{"model": "multi-label audio tagger", "dataset": "synthesized solo parts of chorales (CocoChorales)", "train_examples": 39062, "gain_aug_db": 10, "n_mels": 64, "hop_length": 320, "input": "log_mel", "spec_augment": false, "win_length": 400, "arch": "coatnet", "norm": "rmsnorm", "norm_position": "pre", "activation": "quick_gelu", "mlp_ratio": 6, "head_dim": 64, "fused_qkv": true, "qk_norm": true, "parallel_block": false, "dropout": 0.1, "inner_norm": false, "patch_size": [4, 4], "conv_stem": true, "depths": [3, 3, 3], "widths": [80, 160, 320], "num_labels": 51, "mixing": "mixup", "init": "torch_default", "residual_init": "none", "optimizer": "ademamix", "lr": 0.0008, "beta1": 0.9, "beta2": 0.98, "eps": 1e-08, "beta3": 0.999, "alpha": 2, "grad_clip": 1.0, "steps": 15500, "batch_size": 128, "epochs": 50.8, "lr_schedule": "step", "warmup_steps": 1550, "weight_decay": 0.2}
Rows from block 2 of a small multi-label audio tagger, named by matrix and row number. Rows with one number belong to one channel. Each number is 500 + 25 x the weight over its row's rms, rounded and kept within 0 to 999. All counts start at 0. Numbers have three digits each.
After each channel's rows are labels from the 100 clips, of 14976, where the channel reaches its highest value: "responds to" is what is common among them. Only what is clearly more common there than usual is listed. The data: synthesized solo parts of chorales (CocoChorales). In brackets: how many of the 100.
# convs0: expand pointwise conv (model.blocks.2.convs.0.weight, 320x80x1x1), inputs 0-79
# convs1: depthwise 3x3 conv (model.blocks.2.convs.1.weight, 320x1x3x3), a 3x3 kernel
# convs2: project pointwise conv (model.blocks.2.convs.2.weight, 80x320x1x1, transposed), outputs 0-79

convs0.308:479490514508523478501476501491482539501524540505492543499497494493532475472462502539507575504513500516470534504483475511491467486472481489509497546486548490485470500467454539512479461521519505507474504507490530471508499511456475502535546455
convs1.308:523489510490485524532549524
convs2.308:501481505502475509464495518510486549508496564477507525483528486508495511458468518551467499558486519485507486527486520497528499502527466549584520492485493471514492495492527491522515522506502499513499473493530510485456496482503492467486481446
responds to: note F5 (53); note D#5 (40); horn (30); instrument: trumpet (28)

convs0.253:497503505470484492469449501483457481546532462503488488550518440454521467528481486543500526525504486501512513467527482480467489517483478511491480471523469505481499468509475474544534495499518500482455493467513513493461521507490486517490544510
convs1.253:476463475528503507456486493
convs2.253:513506472514529494544505476541497495545444504470531459476529496501502500485537512433505501444507484512494552476538475497481514501503490483503478491463486518502498520485484480470551524502529497506512487472490463495512487522495484560524486524
responds to: note D5 (94); violin (65); note C5 (39)

convs0.52:521541527503498497490481497472533509525539498471455507471552522509500501516475516489506519521578516491531526509477532466505512496478521514557493529485478521474455504503524496498483471538510470475498491540511503471507517459472492502465460494
convs1.52:512541525516487483503546518
convs2.52:466465476481529499493477496511497460527522506514471482504555479526439485487489496469518492532493504516458478482500514510487496507541483536489513469525451500505523525520548490477491467532506529505455533505508447502521505497483490546477532532
responds to: clarinet (40); note E4 (32)

convs0.173:509463529516522495553488508493530534525532543475504486443488504501525535477470504466482518497511500471460510451489502481491517492492519498486479499511475522508455493433548537496504473546510492461492494500484502495520497545475538487496525489
convs1.173:459465493535511488514526517
convs2.173:441492499520519516518472484479501517514513540508516525502545495543479503483484487470479496484501479511510459518522517503538482525528471495498533476526525496473525548471476545519490479498525512499500455466504465506466442548510492527513507455
responds to: note F5 (61); violin (44); note G5 (41); trumpet (28)

convs0.214:469511491467493524477453522506517512489580498498456474495528509518515536460512505535533501552508492508492457513493500490505475529501493484480517540517434512487494466502507474491488472476480551471509525487491470523507536472467505500488493501
convs1.214:495506494508486497524556539
convs2.214:493533457506492489472480488453506503532534460497504505540540545557486524516509481486497484475497529518484513464536509503486482499520496457479457498480479487459489513493509514465499476499497521481503481520490471497584501539502479530506497534
responds to: note F#4 (71); trombone (66); note G#4 (29); note E4 (28)

convs0.171:524535485524484521498540471511500489480441476534464497524494527471479445493498464477449478516462534480493516547492541506484519468541525506512503528502506513536514508510470473490530530476480506501502527547502496486499528466532469513506488487
convs1.171:466459467520500509511530515
convs2.171:459478489440508548480504528522524483499472520481494499494499488527474491507451504489548527536523530486527485498455486478475529498522493477466498439490449502527489505538525472505484511559479493503482514530525475515506517527477520517500488518
responds to: note A#4 (79); clarinet (55); oboe (44); note C5 (38)

convs0.95:513464483563494520517528489486429514512510478522521526492508539514524505490515498514521466518442510504514460460533481491521533507500515478489514471473487496503470547501486517461515517467498499544505473515516484477492495494524564478526525503
convs1.95:482463540483478538499495504
convs2.95:483492508490513487483458510459528486503509536469466471515516492492515518490494532474501525478549524483576524452477467538472511526502488488511471513462513478503519530467508491527529490560471511496499480494518528522535510502498467464473499529
responds to: note F5 (35); violin (34); note D#5 (30)

convs0.67:504460480527477465510479487494486557498500547506507511499503487518489516482527504509446511477461485507496544542515476496487478437484518500520509475493518496492515536476475483500511498476525516496504440474502518504545536532529503463497505434
convs1.67:535516532520498474487461480
convs2.67:520511466430459506551521519493505512489548494446505541489506519513485484484489501504519537513487521486473499528452507490496513481529503465478518542513483527539511497507542496501460462507479509529499473519475524480492539485483504493468507451
responds to: note C#5 (56); violin (56); note D#5 (32); note G#5 (26)

convs0.205:514539496512544522488538512531454492540462494499486474484510461504513518546483479493512475505499473448507522534506498508492509508467469524518482491529497501494461486509442508525475519494545505522464484491514535484498449509498497522515569513
convs1.205:501508529539521503477465469
convs2.205:479509521500490504494484553540511496452495544480498513487501440484494494497503507489507504485477550492482520511489503522493506536487484569493495492508503518467465478526500500457491493498500504479425513544483502504525501512478525442512560495
responds to: note G5 (74); trumpet (60); note F5 (48)

convs0.18:485530504488478517494450506492503489477497523507500473499543500560540493508508495490478529543498489513515492509489468536510498508484511517455507487494460481470469503528520477504476452510493525501484520525490514508531564555521539530532462547
convs1.18:544516523525527510502475471
convs2.18:512477550534481494518538500475505533493451452509489497538507470482491487484535533500514505520467479499452507496496483524505513503489541489476494561487534529483514490463499484493471517460485488547509486466480561503526496457507484519483489481
responds to: note F4 (84); clarinet (82)

convs0.249:499480528497445561497518481475533511485500479462523495480485493505532475533526512497481502516499485529493543503483550485495508493548533501552477499508531506466540530511478482489519480518485485526519472549476505490511550503473513536481487459
convs1.249:525545534477474496487490483
convs2.249:551554513500495528475486463452483499492508484514541532474457514490468459499481468531500525528465497461503462546466514505536495479528489471488512529501515526490516500531509532511514510473530508481518523477527549512491536509526491498484479479
responds to: note D#5 (61); note C#5 (37); oboe (29)

convs0.176:465502511526506464498503557534463480477448479531553506514446501493523513510495473508480497475513497526504437507509482469468479532506519531465488493492561507482517506472502487527528525492485505505517508443523535504477488493510522490473500514
convs1.176:481476478489493482520554519
convs2.176:519449492496474526481508479462483459506494509502485504450504491510510516469536502527493487563513486448497428527482522479539501503480501525497521529491479481539493533504492493495533539514487493476499533535539496511473507498481554508511513531
responds to: violin (76); note E5 (44); note G#5 (35); note F#5 (33)

convs0.76:531493485512526457519504481481508446537494444471514510519490512526512519450509510486522465490492513463483522493495460497454493516509529501507456482464505517470535445517517498529523512476458533483482451530506499501517504502520540510508499462
convs1.76:516554534506527504480511504
convs2.76:508503507477482542509441520491496490479539522470484509474554545539535541527472505499511502505527495470533522526475471527515509529447476476504522492503506482478481497518480491478491450504527509511490480486495509561538548508533509512492495501
responds to: note F4 (51); note C5 (37); trumpet (36); oboe (34)

convs0.210:532529520496500496552540498485518505534470475502476523508521524523530482547519492449521478477487481535475486509491498454478526463466549445502479501509475511483509515500478463504516475491481488471491478555518465512518488469483530482473508476
convs1.210:463463456512480492511504512
convs2.210:444489461499540484553489480524552520502478504508455479488490521511540532520502548449500497487557501499454503477489511495525517529482519469498492480492505461533515525463463513514468491506518516515515508508488472490472465501472503518516497531
responds to: note A#4 (70); note G#4 (41); trombone (32); instrument: clarinet (28)

convs0.212:487504494492527466462487513537522513495479459501455515493474464502550531489478533482505483524507469521532470512511490505440482524501495501494414496463505473459527513478485491529478514458520523482501506472505488482501493459481532495510512471
convs1.212:459520483517510528460480491
convs2.212:468520501518508515529496451517527486510474512439515486489518534549477501512492491476500517451499518493480535477494482480512525508551473462543502518502503507514470494506451517483493492523508514499517469505481529537541540458557495504485457501
responds to: note G5 (88); violin (60); note F5 (55); trumpet (35)

convs0.125:489502462461560521468502495502511482515490519519536496462520499500500496520479484453497506458540516489508536471505496514502534475520489544487513497493480539463508496494498521502528449521473498506540481472472496459518537470497510502551503563
convs1.125:494504463515509488529548524
convs2.125:468466491482504501511474532464467489516505468469511519513534514512485492468498538480502507469543468507535531504507469474534550521517459541488525513461502498539510475494550480465495466497519539511501505461482505497461509531453509530511513508
responds to: note A4 (91); oboe (70); note B4 (29)

convs0.129:462475518523506516518461540499500508509511490493524535484483503478525493459499504534444530471474481539498497481500476484497494504460507512521533516444506494460520530518523475490518472511519490490558497492486480530503483548498549506475470442
convs1.129:539515474461469495514520509
convs2.129:488442490519509506489516481518525480508491524511490469461505521510457502487478506441517470554509470489519483528513504482549485498544448543519532486475512492542492537497497514520509489510498508431502506468510520469513499467519498510494504543
responds to: note G#5 (72); note F#5 (45); violin (42); note F5 (38)

convs0.137:519456506516482492507481514468525491530502509500529543519480495493466420480508502470485531494501532539494536493481479475455501518494504499470495523462516515487511498524512499477517454507539477497529473530506476546477522507474489438526489464
convs1.137:534564498489494498494497485
convs2.137:472481507516506544500513494531519500514458517495473466457537521472525479470520522504505493493521487462524517526524497477520528489519441525529458523441499510468471511474486475521542516538514495457506465485534520510487513495507493493535529531
responds to: violin (51); note G#5 (34); note F#5 (34); note B4 (25)

convs0.39:500506496452479484489468496490515476481491494529554512497523449489504513486523548519467518468459537523474536509490511494469484511499463501507508513467555515468507510517500492493493512463479481520460520468438511486501546511510499504518482440
convs1.39:467483475510546526473508494
convs2.39:515494493488507471502489517488488449484503477497528483550471485513488506500514485522495519500434469480474468523493539542498533480535519492499527510539473524534553507505529482474494510467471525538513511482488519516485532507557449534477496492
responds to: violin (80); note C5 (38); note D#5 (36); note G5 (31)

convs0.223:511544510552530520460475485471498472466481481559557508523488501477471489496497505531495513505460501511491526513488489501521482535550518484494465514516548525460534500516509528511530525464529495550486512495490476478467503508534501502519499476
convs1.223:537539511471505468503516477
convs2.223:473490540470533498478490547514514513480472504534477510524512509506524490506447495490493493545533472523508466505489548485502479501486524506470494500469500463498488518505512494513467499507492476466522548513577486499449495470437535488500498486
responds to: horn (80); note A#4 (59); note C#5 (35); note C5 (31)

convs0.121:497521497510531478489452523539472493507483461512529467502442505530486541502498465478506527472461491499467518530501494495427491531477513507492489490506519524496509504542522508523527530507537533473486502473494548512504544466508531495464489500
convs1.121:502471484527520540479481469
convs2.121:517498505514486488493518530478469471518493534503539479494472469527463510477537483487504492453465487473492460508494520495526517514523498507498570491550452522526533506487520489500471533476495488572475527492456494502501481535535507507510482510
responds to: violin (60); note A#5 (40); note D#5 (33); note F5 (25)

convs0.150:517508476507501462497514489515502461501497471506504485510511517537519548480527507478545493529468495498527481508527476518486487476466473451432483484500499463510510514497479443470504522447483503478496485498522488535535511481489462541529467460
convs1.150:458481458487519477478487495
convs2.150:527451484492492522529487512528504452490481505506548532500480542473495483486496477492450523472507477512509486502483528500479485483503513555477507492505508497487511488546508540484505497501497487487502529545490493449434545475501551479498513549
responds to: violin (46); note D5 (34); note F#5 (25)

convs0.282:507457513490475462498540517491521534511504485470511479456550504523511521499487551503483519529544464506498468558470496491509518498496494494531513527493473528482482467479512451481456500482476543463477512468485500481551507500500487507482511538
convs1.282:520534511512543523518533503
convs2.282:513495498481483516447524494533532519507466507488452503496503495461485508492515544509534468519537516508502488491541507527447546494529524541519480475484484519486487474473518436480528501523467496484469535493527479502532507489450500473483524497
responds to: note E4 (59); trombone (50); note F#4 (25)

convs0.79:465478474510576503514453496514522455524482497479500493478484493490492525514511521498499492489476505472495527498492482501487491502558493544496482485538510485473516492545439482499564486471526521527486477481486496481445504486505492545516527498
convs1.79:512482479468474468520516537
convs2.79:481505504495494491548519481444499502499503476533462508520545500509536515508498468535461517539493485489488531499501477476575494491462467476536469506438457488485516488520506514527506481525489530485506490534491492532509508523462471499534499501
responds to: note C5 (49); note A#4 (35); note G5 (34); instrument: violin (34)

convs0.139:475564498488513510493485494510497491486457513549517509512514493500529579520518498511506469444466519489485509506492494531526489504512470524459529522472528555518479517550488487468481486524520511505491549486500519508474514544471515508501483487
convs1.139:538551538510500501500493502
convs2.139:458508463522525552507449531481535538521483532541491471467495512473517477521508543476488488497516488473482527544484533497537486488505451494521497507478549502472520505467474508516511497508558483487505495518477500473485511524521451508506508505
responds to: note F4 (93); viola (64); note D#4 (46); note G4 (35)

convs0.119:496542531534511506513505477496527535522484546502489485466506528499495477494525483499491559512540507488491479525462512489494492477512509496512491524506472527472467514477502516556521465509534489459497497532523531498469499422451493509485457502
convs1.119:461465461489489485522520503
convs2.119:452496506479479541511433499468471470490515526540490522463508497518474517518477501542501521516525495472482482507467513510528485529505468502454523469523527485503531492538501510496507462535518525520440536516492488495473512525499536530486530490
responds to: note D#5 (59); note C#5 (38); violin (38); note F5 (25)

convs0.74:503509520460521459488518511493526513520498546495535491447518487487510523493542469504530549464508488529474529461551522490507494465491502514496520517503501521510492464528504471496527509513460448503499485511487524461465506506459454511548481496
convs1.74:523520498487513503536530546
convs2.74:456449508483475516497460535496518514522500540487529517479547491560521513464520516498481464484545501524500491482487507512496519481501489539498529534494505444500536531503503457487513503481487482528470464501512499460462479494512547528523486492
responds to: note F4 (42); oboe (32); note A4 (30); note F#4 (26)

convs0.111:432494521502472530506497490477549497496494475494461485509530478502485514512482472536500522563528471515502491499503519492492486557474507493511516521516501495438545498475513495525488509474519493510489537564537487525508533490484499546498471515
convs1.111:520508482519558518483513518
convs2.111:465493555519488527488492495458511453539494478513460518466512492464461451513498491519517528513483480499480483501538541497520456480500503483498502510523539531456518484459487467535480531495494490557486539496515502528505519522495489512519473511
responds to: horn (77); note A4 (50); note A#4 (30)

convs0.48:484437466477501465496511510482488533510531531488491491505507507502557501515471508460532462509541491493503538470466515503498508510502514476569481491491499460512476505494505482560489528507542507501476457524513508501481445477494536482503511483
convs1.48:489469533508466507482472533
convs2.48:526494528546491471517522512493528473524504455507543531492489504468522435503522518492500488462494523478494508497474517495479468510469556479525517527491513516491495465483502465494470554450529450553506493507470506481486501511522523510480498487
responds to: note C5 (35); trumpet (29); note A#4 (29); note F5 (27)

convs0.106:480491500484489534524528535513516498483469477526467498458517487480477489537540545537484516550507513498490511511458501475509483515489543481521505482529527556422534487518508498506466505484506522506469503503476541498492492512473488502506463540
convs1.106:482496485531534524466468484
convs2.106:474470520518500532527461457462502520506510466547451499446557489508495480529521548480501494539515494505501518482473479519558520543495506472516550480498485514478523533521512479519494492515504497513481459482488484503476473475506477478493494485
responds to: note F#4 (51); oboe (40)

convs0.85:481515522539488494478484542527490495448477498537492505506486506501519540508511505531484478513516441531506506531507510509496506504454494503527436508535516509465515491479498464541509475528550525522521486480530563500512483518511499502518537542
convs1.85:527531520541499498528530511
convs2.85:491456483485475537513509513520442486509522528484488523481526477502504531462495494531508467548484457490468465525510465466526492522492470547505546535517498469508509517461538494504514488519510542501490532458492534490497510541485517469482507498
responds to: note G5 (46); trumpet (40); note A5 (29); note F5 (29)

convs0.180:540492499508501545474470489503492487500495465534503503547494513497504509484461514462490415507455456515522484490549516525495541506477468522479489475476482487483541517508515508481502480492507503484521511502483461512526506536513483466548498454
convs1.180:509531533472478479475477474
convs2.180:507488514514499487456500484528499463484489466471491454554538524495511487486503477493482506488483462514520456465552512508469487494530528544504467537494497513496483536488514476490528524489484483478545516496512489519531538453511518538538466530
responds to: horn (42); note B4 (41); note A4 (40); note F#4 (38)

convs0.162:521508475524485505509504480483522490486532493508493536513472547520495486524516543478494516510498466469500451500444528445505522488511523483492496524503478480491523509468438491549485465530502466511556474490434486522497497528499487519502516493
convs1.162:472451483527521485485488481
convs2.162:543465519513464505485493513481497466496502470519498510518466529521503544550496493501483502501441474482505490529503510489530531513479506498499542511510526490475457516495488485527447524502450468542538522528483514476498537494515481453483455515
responds to: note G#5 (53); violin (53); note A#5 (51); note F5 (41)

convs0.112:498537495520557464480483506480521490531501488535499522553446496528516495477464490502497470487521512462482491539481471463451501480504527557514468511530498458486518516521521522503509481530494493484501503519491468461523498501497555524468504510
convs1.112:463502474477465502535515520
convs2.112:526538506469545450495504477495511494497488484482491518523502514508537493474517512465459493490527531469470532495486466524458466501458546469488491516513488496520530488492492520498523499462555505511459490497508511546548486537463533521502518475
responds to: note A#4 (91); oboe (54); note C5 (29)

convs0.102:475525506445498496500486485476518513456491536510499505553509474467497483489479525543447520511491463544484460520511481522471494437522480492498449495478508548506520499492494486523506468496494455462497526515476478496482510501484516502460530490
convs1.102:468500536514500472479530531
convs2.102:503524508513468511511460486497511521514534522491498518501538506537505531510534486478501503520474461499496453514482525553516520490481491471512487514476499502474509551492514464554468515532507477532510469504513490484476462529537518507420487466
responds to: note C5 (43); instrument: violin (37); note F5 (36); trumpet (34)

convs0.8:525457501498527462516509530512469504507532520504440506522500526502482513507502504504529547487488457473460536502520484478511499454478503509464518470449462503546514518462484524502493521549491472484541468482496493521541483522506481516507527479
convs1.8:485484499503510498543556505
convs2.8:494485469500496500489500515474452475532472512495548466497481473494532525485514499532493440519504502459541491535535494484509508551489475508561516515487481453533473532490471529508524497496500488496539504454490537515479523492496504487544498477
responds to: note F5 (48); trumpet (44); note A#4 (31)

convs0.277:509514534521513505496518472508485525478506531479485503496492487503444498461494501491505548532448485477479482545515487477526472466525506474486528494517450501526483546483557494475513533501466528491538493491499496512486501492533464513489429513
convs1.277:531551539514504490508500486
convs2.277:517487501502478453494519560466489512511510486524527504525478502519511507505504526494541477505496520477454492514476485482491481494536515480471528545534508504478492528518536478513461482500523514474500506543516513441452510501452508507428520518
responds to: note A#5 (39); note G5 (25)

convs0.11:523502493490545510448474513532526476467451481504472505506522445514518503494468549473472475535487523517537497516497522527501498548503495479478463499536506515463497541516513462490528506465491530526520500501500496506547525471531504529501472512
convs1.11:480502480529544535525509510
convs2.11:472483511495541474507471532506533498511468576464528544497518505467502475475463498461501521519494485475510540503512496532473434498533514508499515530493469487470492492494494525527501515486528489520471467527520520506503513510486507542537505452
responds to: horn (63); note A#4 (46); note G5 (35)

convs0.304:493527513479485463510475475444504476540523469519485509522471503500515507531488484509510483544507489486489495483498475480469476534513507527442477484521456461549475453496511510525562468519506518504491524491491482509479493497503521496521571500
convs1.304:481494509473476499536530541
convs2.304:456520491485529526449477491491527492464518520521497496499480494488466435486465497554498528502528536496510510474453465521506487510489509496491496522509513531502502492500479565494494461504504497481479564504458511528542505498491517537495529472
responds to: note A4 (56); violin (42); note G4 (34)

convs0.143:517465507551525513470519470482512543524460536529482496531535506506445497479502498490522489507500507429529452497510554517522506509532524507492503547508494480500511479502532506508530511494509524491451550505529509504486534472511515515499498476
convs1.143:510494467523522460520498464
convs2.143:480493510505521504527471522472520534491508495524505529512531513505528530489513470483493503455512484505473508510492483512532487520522441542473492468460528498454472445490513543547450495498505536524503505463513519533465504545490475470492503520
responds to: note C#5 (44); violin (34); note E5 (28)

convs0.228:515522529487476519473470528506510521499506495521529512528488449519510509501460485488485493521495496448516521529497493573483441580504493522508476462518512476499511542504500492507480505514490469497498470497529503545524542493517509533528479495
convs1.228:490498521527540478476459505
convs2.228:496496499527490524487472480533493500543485529471484471485544484501459438465500503467494536476494460457525509480518496512485468541488523508529513499492468542520514556471536526508513528502516494528529483488517487505487471504513548508463468491
responds to: horn (61); note B4 (43); note C#5 (37); note D#5 (33)

convs0.295:503528502513528528533554505530513477569466469514483540464504520533519497471533517489515471488480537466508503526498480497462508490474517504503512478487508493535524475512494443450499544489478458486525503481508457495526491490517531491482510497
convs1.295:516487466485486481536528465
convs2.295:551466502466499477499499496521518490487492518479496459492430491490527476463485536474553501499499508464528501513461502503480514517497525475481536494486515529539549520472528492497507513527496491471477491482497536537496511479518493522569502462
responds to: note F5 (65); violin (59); note D#5 (34); trumpet (28)

convs0.4:523542539516491476512521533507508498514495547466477470477493493519503529559468481474544523488507542482511527477512509508490503467478505487486497461516427498506499540485476497508469505556513501498449522512513524532529504477483495480534487501
convs1.4:499449461523511511479503482
convs2.4:534517528526470503515463523462501481469523497539520497506478493500519493517479489537438499479465536491499546544445518475547502503485502477521560536490522516465510488514516514484489501496497460511478499511439497454499501506515496497505495476
responds to: note G5 (83); violin (82); note F5 (44); note A#5 (25)

convs0.254:483522537501451536490478506480492480486515472479442503513550496483507502498483525532530506521488523502499481484474464504493485506540513551527449459508473524487495479485529493497491511484441537486451506540539515478490513486504526493485544503
convs1.254:505504490545557492505493512
convs2.254:491460534452485519551484510463481494513539481520526500491514476511512557544545503528505500472463484483489485494467479485511545510499516498516533514514511485480535551495475520525497510501485477493496460532505517523446481483546522466507506483
responds to: note F4 (64); trombone (42); note G4 (34)

convs0.151:511505479506510496480509536464480490510462474526552465493512537502520498480521466490452491450503491485514513514496533529475521487492465522500496500501540521485545488487479431464514548472469466497501482467522521467490541511522498486529499527
convs1.151:509504515453496484531536525
convs2.151:470483553512523502492477499463533520518505524513480540478496491506481452468461535506479504513556550495485492487463518483507511511498505522503502535508499529518494466499546509496458484499529478473472531521501517469493515521479563501464522456
responds to: note G5 (83); violin (82); note F5 (46)

convs0.12:515467521485499495474535526523511518500507460513498472502462485530448471507493481540519485507474514504536503515515487440433482524496522498515475478534517514504525490508515504499478559498449481504508454534517508480518497470490546481468473491
convs1.12:521527519487497503461473459
convs2.12:512502514486530514519500506486487483507480460517535532520491479538497526537505466482485469498445498506505514541513514529511506518488464502465540511556530488457528536562459476518473473480526504532498500466450493488488483505481480512465498502
responds to: note A#5 (46); violin (36); note G5 (35); note E5 (27)

convs0.56:464465501547477470538549496506517492510452504511517476429502503496514503501503510520495510471494492524538528492498492481493473481480542480491503516523492499476533515496500497502487534486523486579475485526520518440529462523483529470496500480
convs1.56:473475499530536520476467495
convs2.56:481492490540459545491506496468493508524484482517489460491499495508466504466514520479542511539494510477493466477509540508518492516587486500479529476514454510523513554490537480525483533520476480513453507534486464471479484492509510506505483502
responds to: note E4 (48); violin (32)

convs0.298:485555544523528463505546504543491529514478552482481472480521537537500514507506501552544509535477492505506467522481487471511492443510505494531496492498496518491485485509518444521504499543469526464495495489553518506523495474502509487497504493
convs1.298:500481479489524523502464452
convs2.298:514539500549476506526500457453484522521491459490539450493479538506487530476469505513516544523492513484499513453498463502517507510532468504552507502493522511514490477505497537486462482474468525482511525483504526480537481457535498481529475499
responds to: note F5 (84); trumpet (74); note D#5 (40)

convs0.69:472521527483512505561490526521554515502477508529464507487524490469497513509558498543480533476521545511440517494497528509479471515495490510545485538477487530468536475517480488518497493502528500460451511511491495511495480494462485527502491527
convs1.69:550535519482495491497466496
convs2.69:488477509513462496476513535544484503545466504460480471540521527515458503487439507509516488522512469493529494475545479498470507506534484541519490465467467460513516506477513490492542514535481505476516486465540499492534528497528521484517482488
responds to: note F4 (80); trombone (56); note D#4 (35)

convs0.9:486497471501517429458482518498464480516459478508509495509496493511517496522484523492549530487502494502525492541480421485466501517487482497492483512513503528480488469524498473533509471464531533494494537477492539480495502492471511463514562517
convs1.9:468485481487511502490460455
convs2.9:478452497518522502543532470534498483544457524476522467493514488518469473504527482465523483503494493505481528463539513502504490479516483492485518462527493505511516528492504521530511508493484484505484444494489483501489465501546488547586495482
responds to: note A#4 (33); clarinet (26)

convs0.313:512519528508506481475506529531450475447502501477483476474484470497499515519440533506522535519513501492512466521450487483500521491498480502519471478537480531504491505503490515477449474508515568491486523468538566476494485486510510504483516517
convs1.313:488505480468486451471487481
convs2.313:529531492487494497525541483473547470525507463464520478514467545542484487522504544448532471500511511459506528498486488528467489499471508488498483458495505507558486498496473520478470497475461475523515490536475508523528493475513494543493493527
responds to: violin (44)

convs0.50:471541536510486520511507510496511536459477513512494473488473510472451489450528475492485507487494527495488519478523502572471482488510479504469505524511487515487546511442535532527486513460485539512464551499511516486528476504536480500503487493
convs1.50:467452469513497522497524493
convs2.50:496535468511489524492457471454514534493527504497533500505485500542452499481477479504478530503490490475562500507511515557534494498533485496483540496507512488494515483513518553487486490450498548506530491467489477484511500465541465473478468506
responds to: note F#4 (53); viola (39); note E4 (26)

convs0.130:511502489459471497483487515493477490506510471528552506554449467484475485532501467509541482505481499491456519525506515538506504489539475491525504470469531476492467499497502499542510477467471499530512516473431527529475527520491456489492488493
convs1.130:500502488531547535493517528
convs2.130:524501491515484553515521529441525492521494511492487447478496501504512472492516498493493517541507482437522477490499569513535511513516488473512492489462478500520538494444537505549509503493468491515512495539524462502501482476527461498484489508
responds to: note E4 (85); horn (51); tuba (33)

convs0.262:495440474504477501497464499514506429494488479448523497513497487512497494508524492549443530472491517540526514522493475472481526526474494500519534511510549515465517529563464466502501484515515471482513503486515486526496530525497491493520505487
convs1.262:455483462529497523515494515
convs2.262:525489482465459493504473513505480492489513460484494549550496498500502489502441456518473524531479481510547520494496486513489549535510499500535502504474482485500521523553545493529519464520462503499511516470495505510496534532510482467457479461
responds to: violin (73); note D#5 (43); note B4 (43); note C#5 (36)

convs0.267:487476471531544490557541492502528500512483525503511493466507474497501510523542509517503534513514494464469515524471488489510482487483525479524528535550504450486494496480456528524466481486508505508484517511447507466495481479449479537492544529
convs1.267:562525496507511485480489486
convs2.267:501499468426469582468480511528492505509475507453517511513494522503496516527468480503496510513521483440512514507495484506511526521493474545498490485467518439553507510524486503469515468508480518486501533508491481536534504497509513494522484491
responds to: note D5 (56); note C5 (48); note A#4 (47); trumpet (36)

convs0.311:540461501495525518497513472491523476493526513448478499503489477452500537498497524469473530504483483499495502542511511484536530481518493550497528475532472494523491504475474532471468517477487539495552534478430470496498459522501512493478506508
convs1.311:476490462484504475472474467
convs2.311:490501523508460478511499518525482497492448516498511533472498501509503497538471467546513490534489532513507494474534533523473484502453497449477500505496504471495485495518488457548526499510468472525472460495521553530513525515522466469546479472
responds to: note G5 (27)

convs0.65:495532486489522425516513486518506527515482506520510498462483481518512495566515491497540544472512483480495529480533465507486484511472506470482486453461485503511507466501473509485514497475486455461480490499482488523500496461441457521528490517
convs1.65:485538497485523512482550517
convs2.65:496471510503505500471467517498510495520454533469515510525549477533519467437473485473482489509488506465519504506497509542517503553538499516532508535490459466490544561503522502486508512510509496462493467523501509547486483506527521495516478464
responds to: note F4 (54); trombone (44); note C5 (36); oboe (29)

convs0.209:472478501484473482491507462498502490520499494523489501483547501490539486478475482555481461490537508547488497534490509487478497492483488534574471533512530488478544456512467468516474476512507550518488506497523549483511496526510538507530505499
convs1.209:490496483536533522460477484
convs2.209:502493481504523490503477532480460533536540501462482525522518452450500498455482501513480500514503469513514489498528481542510501508493485509546477498472506476452522515481523530495515474484529557469509524459509503515525466546520483483499550486
responds to: note A4 (70); violin (59); note B4 (26); note G4 (25)

convs0.135:461477507513463489474478538528475493508496506517506501495492457466489475468489525538476471546516515538505489456501497526486464534463463497485479525511514440477547471503515487513502497520562536497489507510516485492491527497480520469514551501
convs1.135:542536511461493491520521498
convs2.135:473449520523492523495531526501500481542508509503476484494534526503512554514503515475559445520490469472515478534506480486512519497521469520477510482495533488458513538457519454498530495529486494513469457505563496505512500503520477481486505516
responds to: note F5 (88); trumpet (58); note D#5 (50); note D5 (42)